Weights of a small image classifier.
Model: 13.2M parameters, 32-pixel images, arch vit, activation gelu_tanh, moe top_k, num experts 8, layers 10, width 256.
Training: normuon at rate 0.0025, batches of 128.
Data: trained on photos of plants, animals and fungi (iNaturalist), 77898 training examples, 10.4 epochs.
Rows from block 6 of a small image classifier, named by matrix and row number. Rows with one number within an expert belong to one neuron, the router's apart. Each number is 500 + 50 x the weight over its row's rms, rounded and kept within 0 to 999. All counts start at 0. Numbers have three digits each.
Before each expert's rows are labels from the 100 images, of 14976, where the router gives the expert most weight on average: "responds to" is what is common among them; "patch colour" is the nearest of a few named colours to the mean colour under the peak. Only what is clearly more common there than usual is listed. The data: photos of plants, animals and fungi (iNaturalist).
# router: router (model.blocks.6.mlp.router.weight, 8x256, trained with AdamW), inputs 0-255
# up: expert up (model.blocks.6.mlp.up, 8x256x256), inputs 0-255
# down: expert down (model.blocks.6.mlp.down, 8x256x256, transposed), outputs 0-255

# expert 3
responds to: kingdom Plantae; phylum Tracheophyta; class Magnoliopsida
patch colour: green
router.3:467558607373453518479487517448562498498528537473475541494471390491473471461607448497543519456492466522437460494464574518434364582504533533477597508496566556586499412575452460480491480525586525568501536484521555570552471491504455481529508545560466446551544449487516421481562522502535475441484494498508555459370428437525469446577542566488452482534431457476442383480627501523543526551398463565508401470503511569506597572460564475496462474587521523450490461505462448464502522537517536474498423536527499556633448454464498508545490554488537521558446490524501510597434498526523489543444565571499467612493481388466524516615526529416464447423505525531492475484525515547554522509429505462454495465472522463493489488479518448500501471412527462511408453507569492490579366525466382
up.0:531466602471425529521460514542601468457534457493420462545517426426603559498453480496601518507501547507571521495541549549524468519570499548540493518560440457512504451551480485508587452413515476514536472547466476507574496571518521491509554560482536464496479489499532473562538460554518520509477521544560482523517411389492578483511458484454517495528424553513489507426556556454474526498527547425509508535518583394394421482377486591581469530489547505567546553518489424513497456522529565465560485528478484501381410523440487463525517435553528552468538541631545498514432544480478410529522462535520496552550528495483575568470488474495499585388579335443501351517495490562553496507546529496510554624548513550544498515481547499520528523491634497537605540588506448512433485458504601
down.0:559474519437514567561512542448420467503447452574562571464515523439492391394543495529531491496456533445444496507505500549465573582373407431455544515493475441471566492523553504443468618444525510499526487520490343561476518506517529566447553557469522493449468547470512508512514604518587566485511509490445554471547488489588499479424617516562440561509444523555551469514497566455469465513494511573518475473533491533467562475571538526366512539558432496583506473480490487488542462527525567418504498505596509573525470484532557466543479585470427435557475455431478439561583408504545538431536423468534508473455521564533551411499508539594502555545519562499597464526578453532545464521507429507550477465461505482524525440512539521448557523589423520393355440521488586529495503428467492
up.1:580531493432466480503503513518526528585528565453476544443489465481501452498464512429513534557482496478636497555519522495468472442372428525523465580543471449513552475646499626462492496468475488468517449563481495449475484548518576522452525529446563498432467467590503509489478563486540628483535471517445464387524645508484643386538543498505510535500360528487441562483449464542551572461587427490540450484469505498464540559478527571515492565451520498485558536450544475447517497574486484427477545475472341513574507553517436509428509566420487465540445511526478433456430496481530495514557413527527494449481515553516601516477538514572508504504474469554535520467568480451483482562429439453512511525477468605444465463438422479544531437461433543546559566538385563518534493490417484
down.1:485477459482418529541457450431471484571461490468497425506481511427497471471480468525529471473518577564494483463496589449557470458513564526511524363516484455507510493617508514430515497553500422531545506584462412453459486458500469580477547457552475572497507585473530499470505413533408568529475412447544553538533442493518494501574435483454474463553505391526454522577564453391401469524456507464471426510604455502557511470562549433516448509391521415588464469496431440437527496458476534394501491563457541481416383465511554470504504555538501503418600421462453529523508487501479438459470522575509513501513534514446457480612489487504543503405588538511449531552458372423528503456448563524474541486561427563432532601511547545484475517487454387410506464480469481500577554428563454

# expert 2
responds to: phylum Arthropoda; class Insecta
patch colour: brown
router.2:462475535495534491578543532399454499512573471533537512600420574457480482593479537496457448423488554481468565532494555456463561526536464517497526438417520464551422552557443545516578555431528560559491593427546408493429528474487452518494445546549417578415445471458467493547452468454459511426601390475473411474504436460546457505504417491413453508457593527431525509460481553497478439485486570527530580446477452497561399538461464454430445512481446462541440495498466499525428524538569433430431521541570458452555474444464542517549533507585520540489516510518559546493535543480525563556554486513473542551464538570498506515379559435596482466512441441541461460436529563616432522461457489580451509503563420453445541507441456621460464517506450488449592520483481505458437431466578549
up.0:519602477555508444525495540502540591460543430499568494489566523512457522506419480471471533613563475526483360424595422439527454490491526431546449575515492457483476489548472529411453559467482463459542398440432585417500479472459510529465542464558530479538496426435526478518425471556405481463545473538589472551566524496495447456485446442488480544554493434585439460484549533504410499478459508510464563521461453461554469611486466503441488448531553515510513499485452505538572526483542553418520493531502401487420510429606605414497459506441467474472466503577468534582387510571536612520538539456579509416481426480566514504438522462496528544478482481482574534540451498606435404572538544476510488486628534517548515445509483468577413470515549477487472531421547505384486543453481465
down.0:484493463457518589499532594469523442473505531527561542534454473564536431514486585505500598451469529485538486531498402483447541486483486519496544472509567495538606548423520525464464558490471570459551553582582431540443552437437577477472476441419502530591464534497540488469578538601449476557470542446390427510520516508519515384562459471510494444582464540524439523619568449507564398588465507467447473464548426564472577493515500486510445587504433548503543548501533484575528490429512522506545554506561490510510504466605560535576492473520515555504514497386576515544423418455594483473482507531529544472524549496461508626483439524504470459622449472472536549566491539367455460549541437520527560594494499428461512447548486534481548539483511417599502484532464545470567555476506614
up.1:572492446519523465437466540443457557554526553563505424464571586530515522583507551561574491456448509472500526506567519498469433462517559447519464473498533589497602486489553507477509482521448475478540487445471484496449489536583486518424540477430446556514492501448478615524488494472524506493501448479560565466473559499548629497608601548516477496539518453533472469515521491506535493513410500460549502498527526492633505450434435482505536466433455474504453636454468524479403509562591500529458500416522444419612651511496534527520560476556475512429578424496555555504556469479468535506544568571482408556455574652483548542594492545534480511556514565444435530524521504519465561576454466555529467527517457456543499474403539508542603521527626491469550467395574478539476432547504424
down.1:448484533508562471470501445498560479451572578491488547509495494467513444508537507443451514474537535493571499396481559526504436530388482513589516567469551496493489466447574459518455532437516481466475487468473489557485526510475499549411450474430621474516591444480512469507581483504460452416486487510436442459455524495459404506431496475509498527522531571620466467502509481530584471547509559537463458515551519497459482516452547600558562576461480469391476421492512550525402555479494556536439543465479496543513471528487451550438529583450484442458560512470429458401453577476507521499444480324492557398573493442523431519383547527554608445609450461564511461476588496503535450473528462445483483514483515498549622442530441490386464408556397437515499484522413475521560602486448462

# expert 6
responds to: class: Aves; order Accipitriformes; family: Accipitridae
patch colour: cyan
router.6:452551387555499609435539445537524530447523435498400462470535467459552497531528438491538493607468514477543439484503479468549527475423518422518412493525542439431566454493489510537409413477469488436564552495455543475542524498521475473411521452443595460513468557538535433475481501439494437522471525515447511543514550578463482458509605553552563503533429472562518558502476511546542503511537483514493472606550520397435597469502591560542538409544498513435583487471579478450515441425469574550539571498475495541464504559529484588451439449418495410499506557593470487499496396468506498499512552476509440396568530527523452490555483519436465458582459506459516545569443481456513579603552530497398478513447487473581439521607535457539527462543512540634373530538503533497537560516433562
up.0:524467476584527500493474497511566493474522524487426551468492574481468454466517518507533503532418573485474521544485503541513415562582533474600457564419596449529526493472450552488521387467505502592677465543511509471465502449528557550473497499478612554434534585551533479474422438505511456461466458486523463502481533423512549464435473538485461433631432438414479494485568526440437548436480562465549495458515515507455549536453442528486527495469574459555542579501549480573485460521527586545545417461512486596569535561459465537473461566377434404534575521476503532510391556511498448510530547537485472459521389471500462487564535426520517470470427560467549450428497586539462558584430512507521396548552524482558548464369500513486500514492531475426455424413571493456479485566497417
down.0:468409528408482505541496474451463555463494429562493533481460430526486388457397490538470535505526617448592621553397519562554423434320494502392458460515513550468514445528511498445508511441495519517383543519599365475508531619518525500531476489467460533483445535461482470448491497527542520453505476469502543470564500516478465562505458511466564509425566483535579505516538552460571539484513493406570452540440375567465453522424470446517557479477441522546482494502441495493473540508540490473548567455501524433523545415380529448526554526482459598528440462498480530459537492509551550525552494508514526501444495560455547546501456564554473516467470528536511582530563508516588529545527537521524465465524423490572473492564550461636482551489381543475522587616452499547514495456453530
up.1:494471476483602453517470487527518495469513554565404525490510559495476439622546564474495530433456469568482454553480506501485577412464505507515566402529537505523463430474547537464493498456518457474464421522520569460512601525465484466521553499453574488533446485563459572466434529501540506536518593507599549452538433548494539582556429467449505539581554550552512454571439567498537474564529443530531506482518475452510525524573466459454397521464577527435534597487555520526535508505482461347460523566435479541536476489469492443567528576501488621462488480544596503650492532449487429574516452547496505533543478517537540451592593449477496417550458431544583537489519548496503485562441410535524432539539417425524389585470518583464442500476569504426555521407481469460515482597553541
down.1:459498550547559553482508418440470545506459499475532487610505500527527490568576558447550495543551443510494488482536547558500401563545523447482512541573427496538560491464608486434488530516516500526475436504568501502501520428390529484424550482459443432536449462480524485645554483511472435633432429537466424493512540466545533533492449478518473428525496439496530478456457442405534469492546468507468506504509553447443497466499449454548488452487496460528610456382535526539484506506499520589611474454487530528436614440558474561389611466523500491593546469451433488498460504444520482415595532490474497509498467533473632481550530537496471526428475547514490404569545524602464500410518575508424542567452466444479512506490451424537385518485572498486542484493531588525492495455336515

# expert 1
responds to: order Charadriiformes
patch colour: grey
router.1:491485528414465485474506468585478431495487392551552468491502497533449554448491484507416563480528435576514487442424479520365583483508515583574535593560381523522414429532505488488420475531407505526539429492515560523409527403466563467539419454465499487446539445482626492478543520588469477617471575536507491434487494520509588491464454537597552491567431469541425590477517557513448515571507427520547502515507489503419534466527549525487522463469553573423507477471562405452439554492404569512524471524507589449494512547555439449464533517465494430600496507532537567410461544424492523490450424604460564472517543422432403503558516577521538521488502541453490484562475485507563541540491504436454534475472468525505512517472500451524526538471507483485433582551421501554464539603407452
up.0:483618481463473574594567521463540477505514526500482489481403577373547547467523381491431544512571446504410511494491455552496453421541485539522466538569477517442480499426480489522504470472523557423504524485423450478496530477555475528465492510506405453594555456532404534507421436533538539520523448518476399477441472525530481430510424558473419534545529574501656433465516543463449428472576445478428523504494496487552432485543489455535472509453554470487427536452549568615402586469456492539457423446515500506507558500465445567478555434503568451505531538524559470468511567417427511597469486514548521542490482487402581573497492462518536511514526512523456467564522493561459514572560560463537599448500551495556494485400510442460377523531601508537506430609550516436527480480554428
down.0:547456590457581507473443595467540557523440535505422584509474577485407568478501503544498539443425498497482453598560579451417544579464472495480563506484492473546495527509421500440558479447481508502486358475463477486516470487509493448507531429595545462554548445551499484549538420462494506459529488517540529536507523525526515491503559519529583530579494539492408438536544556479473543510510588528520409533482466437540501527433511492445430544492548443565580433537476418491417506478506496487496566576493586565551500586455467485457487578454437568559571503527493547483493524566495425463405437510428457517491595577524348499504547495538497467546572404573589373482518511470476438424458572520475491545457501534499568514485546533496507467462433456527597574521671523490535539557552494
up.1:398416552398526574490582522498460461512515560487472460552585445527478516512476563571548501431524483566526470506498495458431511481502583574504571460450528564593526468431524561601522481565421518409555462526478510422485489509529464427510439487524483546418540447621450518486416466448511499482539601480556513580511498538486513540489528519463486454545475517505443494465493431464539507553462423476437495514453446466475533466471573550486547546393467510452500479500504479562481481526598518522456513544462558426379423499473469580537554503521417489369510519485536478503513476472527452535511585407523531439460398477459516611494479345508495470547499562461454447432598569535514513455487582412460535591504496540576511456553493454449478618535508487431592437562568509495545533551572514
down.1:489482455496490489558488536530460568489527431516488513479423458538498475427511444466564488559442477438557538549545530512596565505518534524455415509452409541517563483511587469491511477503500488493416520514491387562503539488516472484466548528508506569382517513502502520500429512521515507479483420589392421468432543484456509574552377520487490494494531538507558426565528529447476453434479457497482487493499429422590439587534481511408475463540542510465491447483472450577545512535449499469561555498420557544548618402433602545524499561446529481625519583476444485427427506505373483408435363574547449484562527551470438476522549527514528577508556533446536408581555517482503591591568414544514459504565489519468532504519569576465406484415534477496506484431540508522489506410545510