{"train_examples": 77898, "crop_scale_min": 1, "translate": 0.06, "norm_position": "pre", "bias": "qkv", "qk_norm": false, "num_experts": 8, "expert_mlp_ratio": 1, "patch_size": [4, 4], "width": 256, "positions": "learned", "nesterov": true, "adamw_lr_other_params": 0.0022, "batch_size": 128, "final_lr_fraction": 0.1}
Rows from block 7 of a small image classifier, named by matrix and row number. Rows with one number within an expert belong to one neuron, the router's apart. Each number is 128 + 32 x the weight over its row's rms, rounded and kept within 0 to 255. All counts start at 0. Numbers have three digits each.
Before each expert's rows are labels from the 100 images, of 14976, where the router gives the expert most weight on average: "top examples" is what is common among them; "colour at peak" is the nearest of a few named colours to the mean colour under the peak. Only what is clearly more common there than usual is listed. The data: photos of plants, animals and fungi (iNaturalist).
# router: router (model.blocks.7.mlp.router.weight, 8x256, trained with AdamW), inputs 0-127
# up: expert up (model.blocks.7.mlp.up, 8x256x256), inputs 0-127
# down: expert down (model.blocks.7.mlp.down, 8x256x256, transposed), outputs 0-127

# expert 1
top examples: phylum Arthropoda; class Insecta; family: Nymphalidae
colour at peak: grey
router.1:160159152140113112125106146176071104146099148131167124113105148110069116099132172102087154165129120125152062122087079126162164108140173116086158149158142189136086128115142124115162135187089130186098105144112154094120085055118106111180098147127093160066138171081088143139131127089085116117112150125194170056158109191069085116098080154108112098072103197130107128146102138138032103148151
up.16:152125095162164143087089096135048139095131135182136146107133138136161144144146106163145133170129099134127138179122165133064134196160145116114132164146164096064081076158081166077118132183128120169100132160063096165166162147148105115127121112155140147118142133134151152140143155112176121109096130096123170193145143134097115179123164126122114116148153131127176168171150080108162217150131
down.16:088158122105119147098119132085116089121072137108189098190141135160120143053113146115152174170108145117075127104141057106157139117140145101095067084133140092094106216099134106153127136150140115122131131090141099143189126138106182114151158140122107102171118152134078074179147135131128126067091114126122172077130113106108085152159074110156115105144133095128080096102141183189149108129136
up.17:165114152159110116168083108080146157143132122089146074082136093043145132123138127105094088082121154107155116081150090163126120152152146108151125146102122174123181134129114112174142083176089117119160144077238130158148124139179178122115133110083140199150133094144128157187155084142182095120079152085136094156058098081109145063153127094168161137143143134139137111095175106135100095083135
down.17:179135093131083143112140138155107125117044159138110138072112170144086158138109084038082095118133101128109137121141115076104117154130157142154164115132119113149102061077160124123122164115115176115070094138171150130174154134163068150143169137108097092144092110174160118095085156081124135111195090102149167104127114166143138125141076148121102134110114103130156022113125084114173177138092

# expert 0
top examples: class Mammalia; order Carnivora
colour at peak: black
router.0:099146085140109133134166105115128103094137171135090158174082125119150157194137097135105098190094123160152110185117141093112133169099150117094118154151158053110149147129102133169098093074063147116196125221074141183081152135135117125116134150114100115081149161138187082140123167135106189145109146164108142106082211121089094104141083089108082088141157124106134115118164117168105123136165
up.16:115169084090116084078134064161103143080191125146125096103143118188090157112114144150145118127107133118131087219149132057114120119135130163200179099088102178117136135114108145140176131146074125170136125169125115126153147126061154100142153139074152104052093162150074110147123138132139125139148092169160107152111104097112128207115134106123092128117181181130066078124129111126096156144175
down.16:132112143052141144114086136175158092211146162140166087166086122104164149110170113123133133154142170150119199106111107145093128108162156170136116125161126115082099058115130123172056206141140107045119091109146105132063160115079119113091164111164122109181130110211164150174151076114160180100117115100067126086112127096111132079103145134128123080202061170120129133177115154117111110091125
up.17:125074120086159124130117077110105148120089126141063082067119162096063137113188132149152129053137151124133133127128109138165065115162120164160111105125147147144136164157118141143130137155138129150193147118189080077100088103148184101137097133127124189056165088069162111162152128113154171180138077146131082159163154110125094112094127164164100062124131121179112150144164079123045197142119
down.17:096176115186103193104077171073162145198125140103149171095095137138195141097087164090147088080080107140118140171135109118104159115133145099147172133124048105103093121151131125093099118133122133101138127114070067160198150201167110132080138078088119147148126112133150144174111128124107098091109164166134137106077082125122114099160135115106127161169140208100163173090099138099158081145142

# expert 6
top examples: kingdom Plantae; phylum Tracheophyta; class Magnoliopsida
colour at peak: green
router.6:103139168074131134087125173106174115148101166125165176116123053086118107113178150136213166084092112112100085117114156121123071141109174150099161114123181130170135140174103110136130117136195148151113146155146131167156059165158108161146107136135111121178171104119148084070181149155157081091152147135094157123046139079170125106179186156121106142126121097161092059125208113146130115162090
up.16:124086071124136150111135132127159152090139120143132071165170145140090144142092093150119169049087065015109132128184154114120104083109112123141150089178095176126090153178130160133146182139150065118164145178170132149178057202151144105122141096092108127078164159102119165150098156144131085117102100098139123172132071140153121128114100154137128144123091113162141122091098088059124102081096
down.16:076103158097120189132160022158082156182088154074135127087148126138105155089151139117130108153123101119181148161149131138157149109126136137128096055142120125148107133134130119093109107077128118138127112107077159171112180126111099131101128131162169148129153118100161164170108114128119084078116130123145115071199116117117144120136133107130076135115115158169134116140052142160182130113157
up.17:112110095123095114125118125153131148160104088160138115118143092094112129096120147103089179157130130161070085108104158151093212106171127094135105103142115138134140145144099142117125115171115135117081201154149119125175140084090117079083180129079186120133101155092096159129131118074201152145130135198150196105173116123111127119110100115123132101088142127160121154116097100075084150075141
down.17:103121105129116176176162154156062099213103169151102105112150116110120123204105127125136114132136112119186146090178097093111084165095137159165128176103170103150112069149129152169050084144104097079095088145156126124099113120098076182189140145151089147150109110161166148160079124109126192143101121102094102130193100147188151107121137138134126126103075113140182176173126132155120113151096