A small image classifier, trained from scratch.
Model: 13.2M parameters, norm rmsnorm, moe top_k, patch size [4, 4].
Rows from expert 7 of block 3, named by matrix and row number. Rows with one number belong to one neuron. Each number is 128 + 32 x the weight over its row's rms, rounded and kept within 0 to 255. All counts start at 0. Numbers have three digits each. After the name is the row's rms in percent of the matrix's.
# up: expert up (model.blocks.3.mlp.up, 8x256x256), inputs 128-255
# down: expert down (model.blocks.3.mlp.down, 8x256x256, transposed), outputs 128-255
up.12 099:135148108123089121131170146123134128074162133067126169140158113114091187102122117139120126145121114153155117107165110112175093131093076125115115159127158204134128168165186175173171164161144084155121103189106076146071094099147119115192137140108154113115090168112077180098162142132096132090130121116124168140186123151078115124107148178120130171131170141174201098128167080074109106136143
up.13 112:138114098242146164114139108115098107111128144104157155118153094121078109112067025101162167101175053133133116183144123133100139106161157194119163135135088140134099094144123076131115095099142130111104195176142105123152131139113119139153118124124155110101079146175106106120108183127126152096091099093126128159146138114139146090216127127157152042164137095128157150135146156138109099131111
up.14 109:098124114130158142069062107121200126114138081170117116191122116149085139145104084114100155100138131124178086141148081135106081129091141137111110099106097079123124088087101121128129154147124120106142196179147055126112150142167176134126110087104144133175127182157090154099141140126101106182089131137097126081131102103091095118233131150172079133152095162120125118088137087104150133194141
up.15 098:136114121096089153108138138175116165114108095107107128187124110120100103128160170140126138158084129127104151117114113159113125112115139116097148120157095123192124109122137118129093154046178114184065115088119080136141140169171074157142162151056134139152117119063138118128138092113161190080127193112122156080046158148142161098154114127079128198135121138145181089167113122073160104130136
up.16 109:092075074129112073113100093118121147114161164120155069115091135156182124148145175071135123106145150136165098149147144129158115144118114146101108105123078122119144189103130191134166152086115119098065168161095124113142156126124109116167127130166179118083064151107126051134148150120118163225100132151150122115183153142111110195068093177200060121131164098170100143196180173150132070106168
up.17 096:124084119191146217148157173141131152108132104142124113113101080163140135130153139161139098158128144085137083080193189099140130113093081106126174095112082083159175135125137114079121104091097139111114088159108106132133117092138109134120130132121120137173100110081155168143123172076147131120127103087129155126131135181139081142094104112121135136116126095126130096129133202198098146150091
up.18 096:192156124147128125104167148113130091155098138120142219161147121099113108212125166106086115151140133145146118180084136186122107091129129054154170158173120104108168112135115134109108186105141149099114099107031153139129136143054171145155115152079067166154150135132137116080188154099161145116191175167133102165104083103103094160129119066101126116129140154109122075134120150183112154103135
up.19 096:095167128143116117074133119153151106119188135096103068135114153096112056102171109125111189069098143115096114120117134145094137180105141112068088040149111120110107163165127157125151105070147150174194183128109123133113141125146064039106103148144140148095132129171116122148144104178138158171100122137106058144136109117105120184129120104130086100154170105180123087133167125144109112114108
up.20 096:094126098173142113117123142155136094165112128097105075138144073109158126141194180140144152101129153085059108100122119169119135060127166135141108167195094107153141140147088116102156117136142174156175128159195105073132135113135119128113198162126088114131171132120130103173195118067183100138091105136170091097138113147122130108133079190166150097132127130147097161182096130160120145171088
up.21 101:118089071142120084116132093142177180210128127157163070148062112135170132157156089095116134178103144145113130194165121174145183184180146106096090120122134119136091160140079107082164134121149150130161144081136164106145141123138194091153075078104185163120097116133084130144127157057088088183137117138101135152146137108203135099114102089119127184076095125102134099186151147113131093131076
up.22 106:181142087088128114097105193143110146110133116167146138077160172108096090104145110158150108113109160063099183128139128209168061134177161157169161173148157145149163112131125151144120165136126089061120162097154140124057104135144091140120113087102143189127106121077168111101092191147093044096118172136105161173109143127175111155102124176119129114150181121180147195099123139141152052106081
down.12 101:166153143123123136157116111159121145159146157100134144099136119112148097170141122156144140086131094135098150149108143158100136111189159156184111100116099092077109159113119078088058097090115120126092135092137144065169114157100117143129096109148143074109138088100104104190153129171159125135101108113186125132132110110147077123186052084144198051139130133156127135119184138144145185095148
down.13 107:125098072119092120132104141108141123173174157101107114141119099153144127141158173108138113129088148126158097154100058131132126129084129099111188133200152127101125139104179150096135041079101143111125172138191178120111121034172139105090122169136148157181186080092105147151158156186061100158132087121091140140163122162133107114111123160128059093137148126198111134131143159155076110100117
down.14 105:196126074124112125113156124138154081137150170113083146127163128115106153134108176126132162108102076137189104185111145121096121131119170090111134103140084142072179139159119143079137103126146075090121123103106105107056125156085138076149172099118142118073186072076161104104140145099105123101109101071136177141127127123141134137155150123199145098170061128131130102126125170097106111119129
down.15 100:116108133155081093148089124056127088150091129147109112130141161146135112128126080126164137128179140121170111080173137059163137166142111125158145171136116193116060159119103101138170110114121152097070123131110050142107107132133152141106135101142106124073155115139165153142140186095096078101174079134133122172172057160111126128114085199157117102093173115171145167096149164197082093145136
down.16 115:149085166128177110127152170143103142117089069134096222113145114074133149156082102137163140158125072111137176154132145081140141128128152138137111126149186085097128151080134085151112072094159174111169169139144139090075089068126100152115156162079159128131090145153130139116207104102112098186146129154091155090081089090113124176180129107156103093055118123127133125118117137133113138104142
down.17 093:127119114072123118170136162142104112193117118132095109149156141104132121122111187093149129094139113151103108136101124128176155154103171097091094134147160127106143108187144109174128104168113119112138142115082098134116103139137107116073139187100147113140124126111136140151140052131075098126146118142197129146106145109164096178154151185127137159152173123073164150078125105119119102135122
down.18 098:134198145120169141082081149095108111142086104097130148120109145171133144147177099136124092114097143133136118124162154080141136118121141169128106113092143159130142073109127187159122125134135108138116169093141117154121179175141145085118116137112129180181099178147106142155124103167100211120076155104134058106188096091127127125082142201164170136158165111122163175162116146109075122115115
down.19 094:116113100111128164138122115134187077131111134133143131143138159116164147170137156158125099130117085154140127077077148125174125153120118133163051170193106160052155059150150080115126128107103062064113095108200117133104060108122178139181152180106174106133167130154117083149149124057177147156145176084142152076112161129128116060113128129127102093067064159106136085143102094109168084142158
down.20 105:185159215151120149123177170152141124166100097162056152081107117144094129111104123144119084112153129143157214140133093083119113147101121109133174127073159159097145114120076148079189139173123115113153162108105134186108126100129134133109064154139084117094135078128171153096113179048137094127128129142139119163139114090107095151126123079072117175086131129158111178078103133111091065140200
down.21 112:137101164096141130128126110159096078143149134139127160062155220123149084154149125170114157148120094069155131104111124114130136131097098164143172149092179123101159122174127082084151182135170135118128127191136171151181171137048123119098126142136038101118141107173115176144143123101179106074130151255135182144145162108133173106137120162146105142162176119088154152129092084161133113141131
down.22 117:086131149168128143119130162113162191151098149110154132138120104146150106140136069132157081170153174140185125134120138136021121166090143154142092104149113116100110152132060099154151110152083163140116195089066136116093175084086150121108166140092157084141135165079108175093087129208126143133085143137150114101054135169120143135141112092084150114125117140114154083095150164117095166107109