A small image classifier, trained from scratch: num experts 8, width 256.
Rows from expert 7 of block 3, named by matrix and row number. Rows with one number belong to one neuron. Each number is 200 + 20 x the weight over the matrix's rms, rounded and kept within 0 to 999. All counts start at 0.
# up: expert up (model.blocks.3.mlp.up, 8x256x256), inputs 128-255
# down: expert down (model.blocks.3.mlp.down, 8x256x256, transposed), outputs 128-255
up.160,197,209,183,189,209,228,184,197,182,204,203,199,204,187,196,181,211,226,196,215,209,173,201,183,211,213,205,224,245,206,222,156,198,240,213,193,209,176,185,241,220,214,206,229,201,188,192,208,199,192,179,182,193,205,169,177,162,167,161,220,168,194,216,200,172,228,201,169,196,193,193,162,184,208,190,183,201,223,207,184,173,200,231,175,197,228,204,175,184,179,194,212,215,220,190,192,201,227,197,208,190,225,206,213,204,216,211,177,183,211,170,174,192,185,199,267,222,229,221,215,221,175,218,183,219,205,198,179
down.160,227,188,219,232,194,191,175,195,216,180,198,169,173,199,216,226,179,168,217,189,169,206,180,226,224,199,194,184,178,182,183,217,202,159,227,206,198,198,221,176,195,220,204,199,191,172,191,209,220,230,247,168,196,182,215,172,181,171,221,198,189,175,191,161,260,187,204,201,214,187,219,198,220,160,223,220,227,160,215,219,203,185,178,166,206,159,220,212,206,220,207,174,204,179,233,195,183,215,176,197,200,164,213,193,172,211,194,221,235,159,225,228,218,229,182,196,156,181,239,204,176,216,174,227,186,191,202,159
up.161,201,203,220,186,199,193,214,180,187,223,190,215,219,194,205,205,209,196,221,170,189,205,224,207,182,215,223,194,203,217,234,204,223,203,195,193,216,199,181,197,242,192,197,202,203,173,193,201,208,177,196,207,209,198,245,197,192,203,180,210,170,210,220,200,223,177,175,214,210,213,213,205,217,203,204,215,181,203,207,230,197,191,225,203,189,223,186,193,181,227,209,193,215,230,195,233,178,199,207,198,193,226,190,204,203,218,224,164,194,188,210,183,190,192,217,190,179,223,168,203,194,199,214,178,185,171,185,184
down.161,211,204,189,196,212,207,187,197,191,195,208,202,220,189,194,218,213,200,210,193,214,218,206,169,222,178,220,189,210,194,185,193,200,235,216,225,200,197,205,208,187,217,196,166,221,214,184,198,215,218,191,233,188,215,177,207,203,197,202,204,223,207,193,202,208,202,223,171,199,215,204,207,194,204,198,180,200,183,201,191,217,207,171,218,210,171,215,195,208,175,196,205,184,189,202,194,214,229,237,219,186,191,181,203,180,183,206,231,211,198,174,181,204,216,225,202,204,183,240,179,209,201,196,213,235,191,186,231
up.162,219,215,208,195,186,203,197,190,177,218,193,197,248,227,236,243,194,229,199,214,245,191,200,212,240,196,154,222,224,211,224,173,206,202,176,190,184,156,230,200,171,196,209,211,204,210,230,199,205,182,200,213,208,210,190,200,192,206,200,178,220,160,171,183,188,203,152,187,184,195,180,174,169,197,189,200,196,203,178,207,190,215,228,170,190,210,198,226,213,216,258,178,201,170,202,187,260,198,247,189,210,174,221,217,165,195,166,211,213,171,214,201,211,202,171,225,210,178,178,200,198,212,242,223,222,190,239,233
down.162,167,204,212,180,211,192,211,177,203,230,210,193,173,180,181,198,169,206,214,181,226,222,213,213,186,176,194,212,186,205,205,212,220,201,228,199,211,224,207,227,203,187,203,210,184,232,164,248,232,203,181,221,212,195,156,177,183,197,224,212,204,233,220,190,215,164,223,214,188,212,201,209,211,185,211,175,240,178,218,192,189,199,214,251,182,231,170,193,212,219,183,179,194,241,182,214,189,175,191,201,195,190,190,168,205,236,198,198,218,217,201,190,175,208,218,173,200,208,188,201,203,233,183,192,177,190,194,190
up.163,213,179,143,196,185,176,197,196,186,224,195,214,192,230,180,193,214,203,194,171,220,192,252,234,198,212,240,236,202,207,237,215,186,214,196,210,210,235,213,173,207,195,189,210,207,204,168,203,180,202,210,189,196,222,216,206,198,214,185,193,176,201,163,230,229,209,130,182,217,186,219,164,181,206,181,169,186,175,257,201,205,209,193,197,205,180,193,197,160,172,217,176,186,223,177,226,212,219,196,200,240,182,201,245,157,214,202,253,192,225,191,217,199,218,184,209,178,181,173,176,185,216,226,220,201,208,193,170
down.163,222,225,203,192,202,219,187,212,182,152,243,209,195,203,193,196,189,157,203,236,199,219,175,226,197,198,169,156,186,201,185,189,203,220,195,194,192,216,206,191,208,182,207,224,210,191,221,229,225,186,185,168,184,207,204,196,232,180,192,252,226,161,209,191,194,185,200,219,192,214,175,177,188,189,244,226,181,197,145,198,173,180,184,193,153,207,179,204,216,195,211,225,201,155,178,170,232,198,226,230,201,222,219,185,227,194,226,185,202,234,244,231,179,163,220,222,210,231,217,209,210,188,174,188,166,156,186,210
up.164,204,174,198,193,184,175,242,230,175,162,192,191,168,170,181,187,215,212,222,189,174,185,177,220,186,201,204,213,172,173,241,185,185,186,189,198,209,190,237,226,207,186,200,208,204,218,216,205,198,183,201,198,217,205,160,200,211,197,172,154,194,168,226,192,235,203,242,189,207,175,182,180,203,215,180,157,198,209,185,207,186,204,180,217,213,173,208,199,159,154,219,162,190,193,209,181,181,168,178,202,176,186,207,222,157,197,203,174,211,207,221,197,225,198,223,182,186,194,181,207,233,232,202,168,197,192,245,204
down.164,246,233,204,238,203,229,221,193,202,197,177,235,174,194,170,196,198,145,175,196,208,194,191,221,184,231,180,217,210,242,168,180,196,213,191,173,180,196,202,174,184,178,193,184,196,180,195,206,169,247,199,247,218,192,204,223,197,200,199,249,201,198,207,197,185,223,135,227,197,218,226,212,196,219,231,198,185,220,182,178,172,186,175,223,162,216,190,206,211,235,218,222,164,218,169,198,244,173,219,197,190,205,197,162,202,203,225,184,174,196,235,206,201,203,221,192,201,186,207,184,214,187,198,217,193,211,184,207
up.165,186,194,203,221,207,195,226,204,190,171,191,213,210,230,199,224,176,222,198,253,206,215,206,191,227,242,208,212,202,200,194,225,198,176,219,190,146,191,241,187,190,163,172,205,190,191,200,195,208,222,181,232,202,180,219,206,181,203,235,203,193,190,183,208,220,164,135,205,199,208,165,235,204,222,238,199,198,200,235,194,220,202,210,217,173,210,166,173,193,188,222,198,198,196,177,225,202,221,175,217,176,200,230,220,218,206,209,233,214,171,200,220,189,191,210,184,247,188,219,236,200,215,185,208,207,241,189,174
down.165,200,186,168,164,165,201,209,182,188,212,223,230,175,191,191,171,198,184,217,165,171,171,170,203,210,207,219,210,206,209,225,235,202,206,157,211,228,199,174,216,179,197,194,204,212,231,198,216,223,197,220,199,198,207,195,167,215,182,187,184,212,236,216,213,196,185,227,215,162,199,196,188,182,197,188,189,226,168,151,190,195,204,191,193,201,196,208,208,192,203,197,185,184,189,193,216,185,191,228,171,217,153,185,180,167,165,184,208,198,200,182,195,222,197,186,206,173,216,191,192,215,192,216,222,209,195,200,190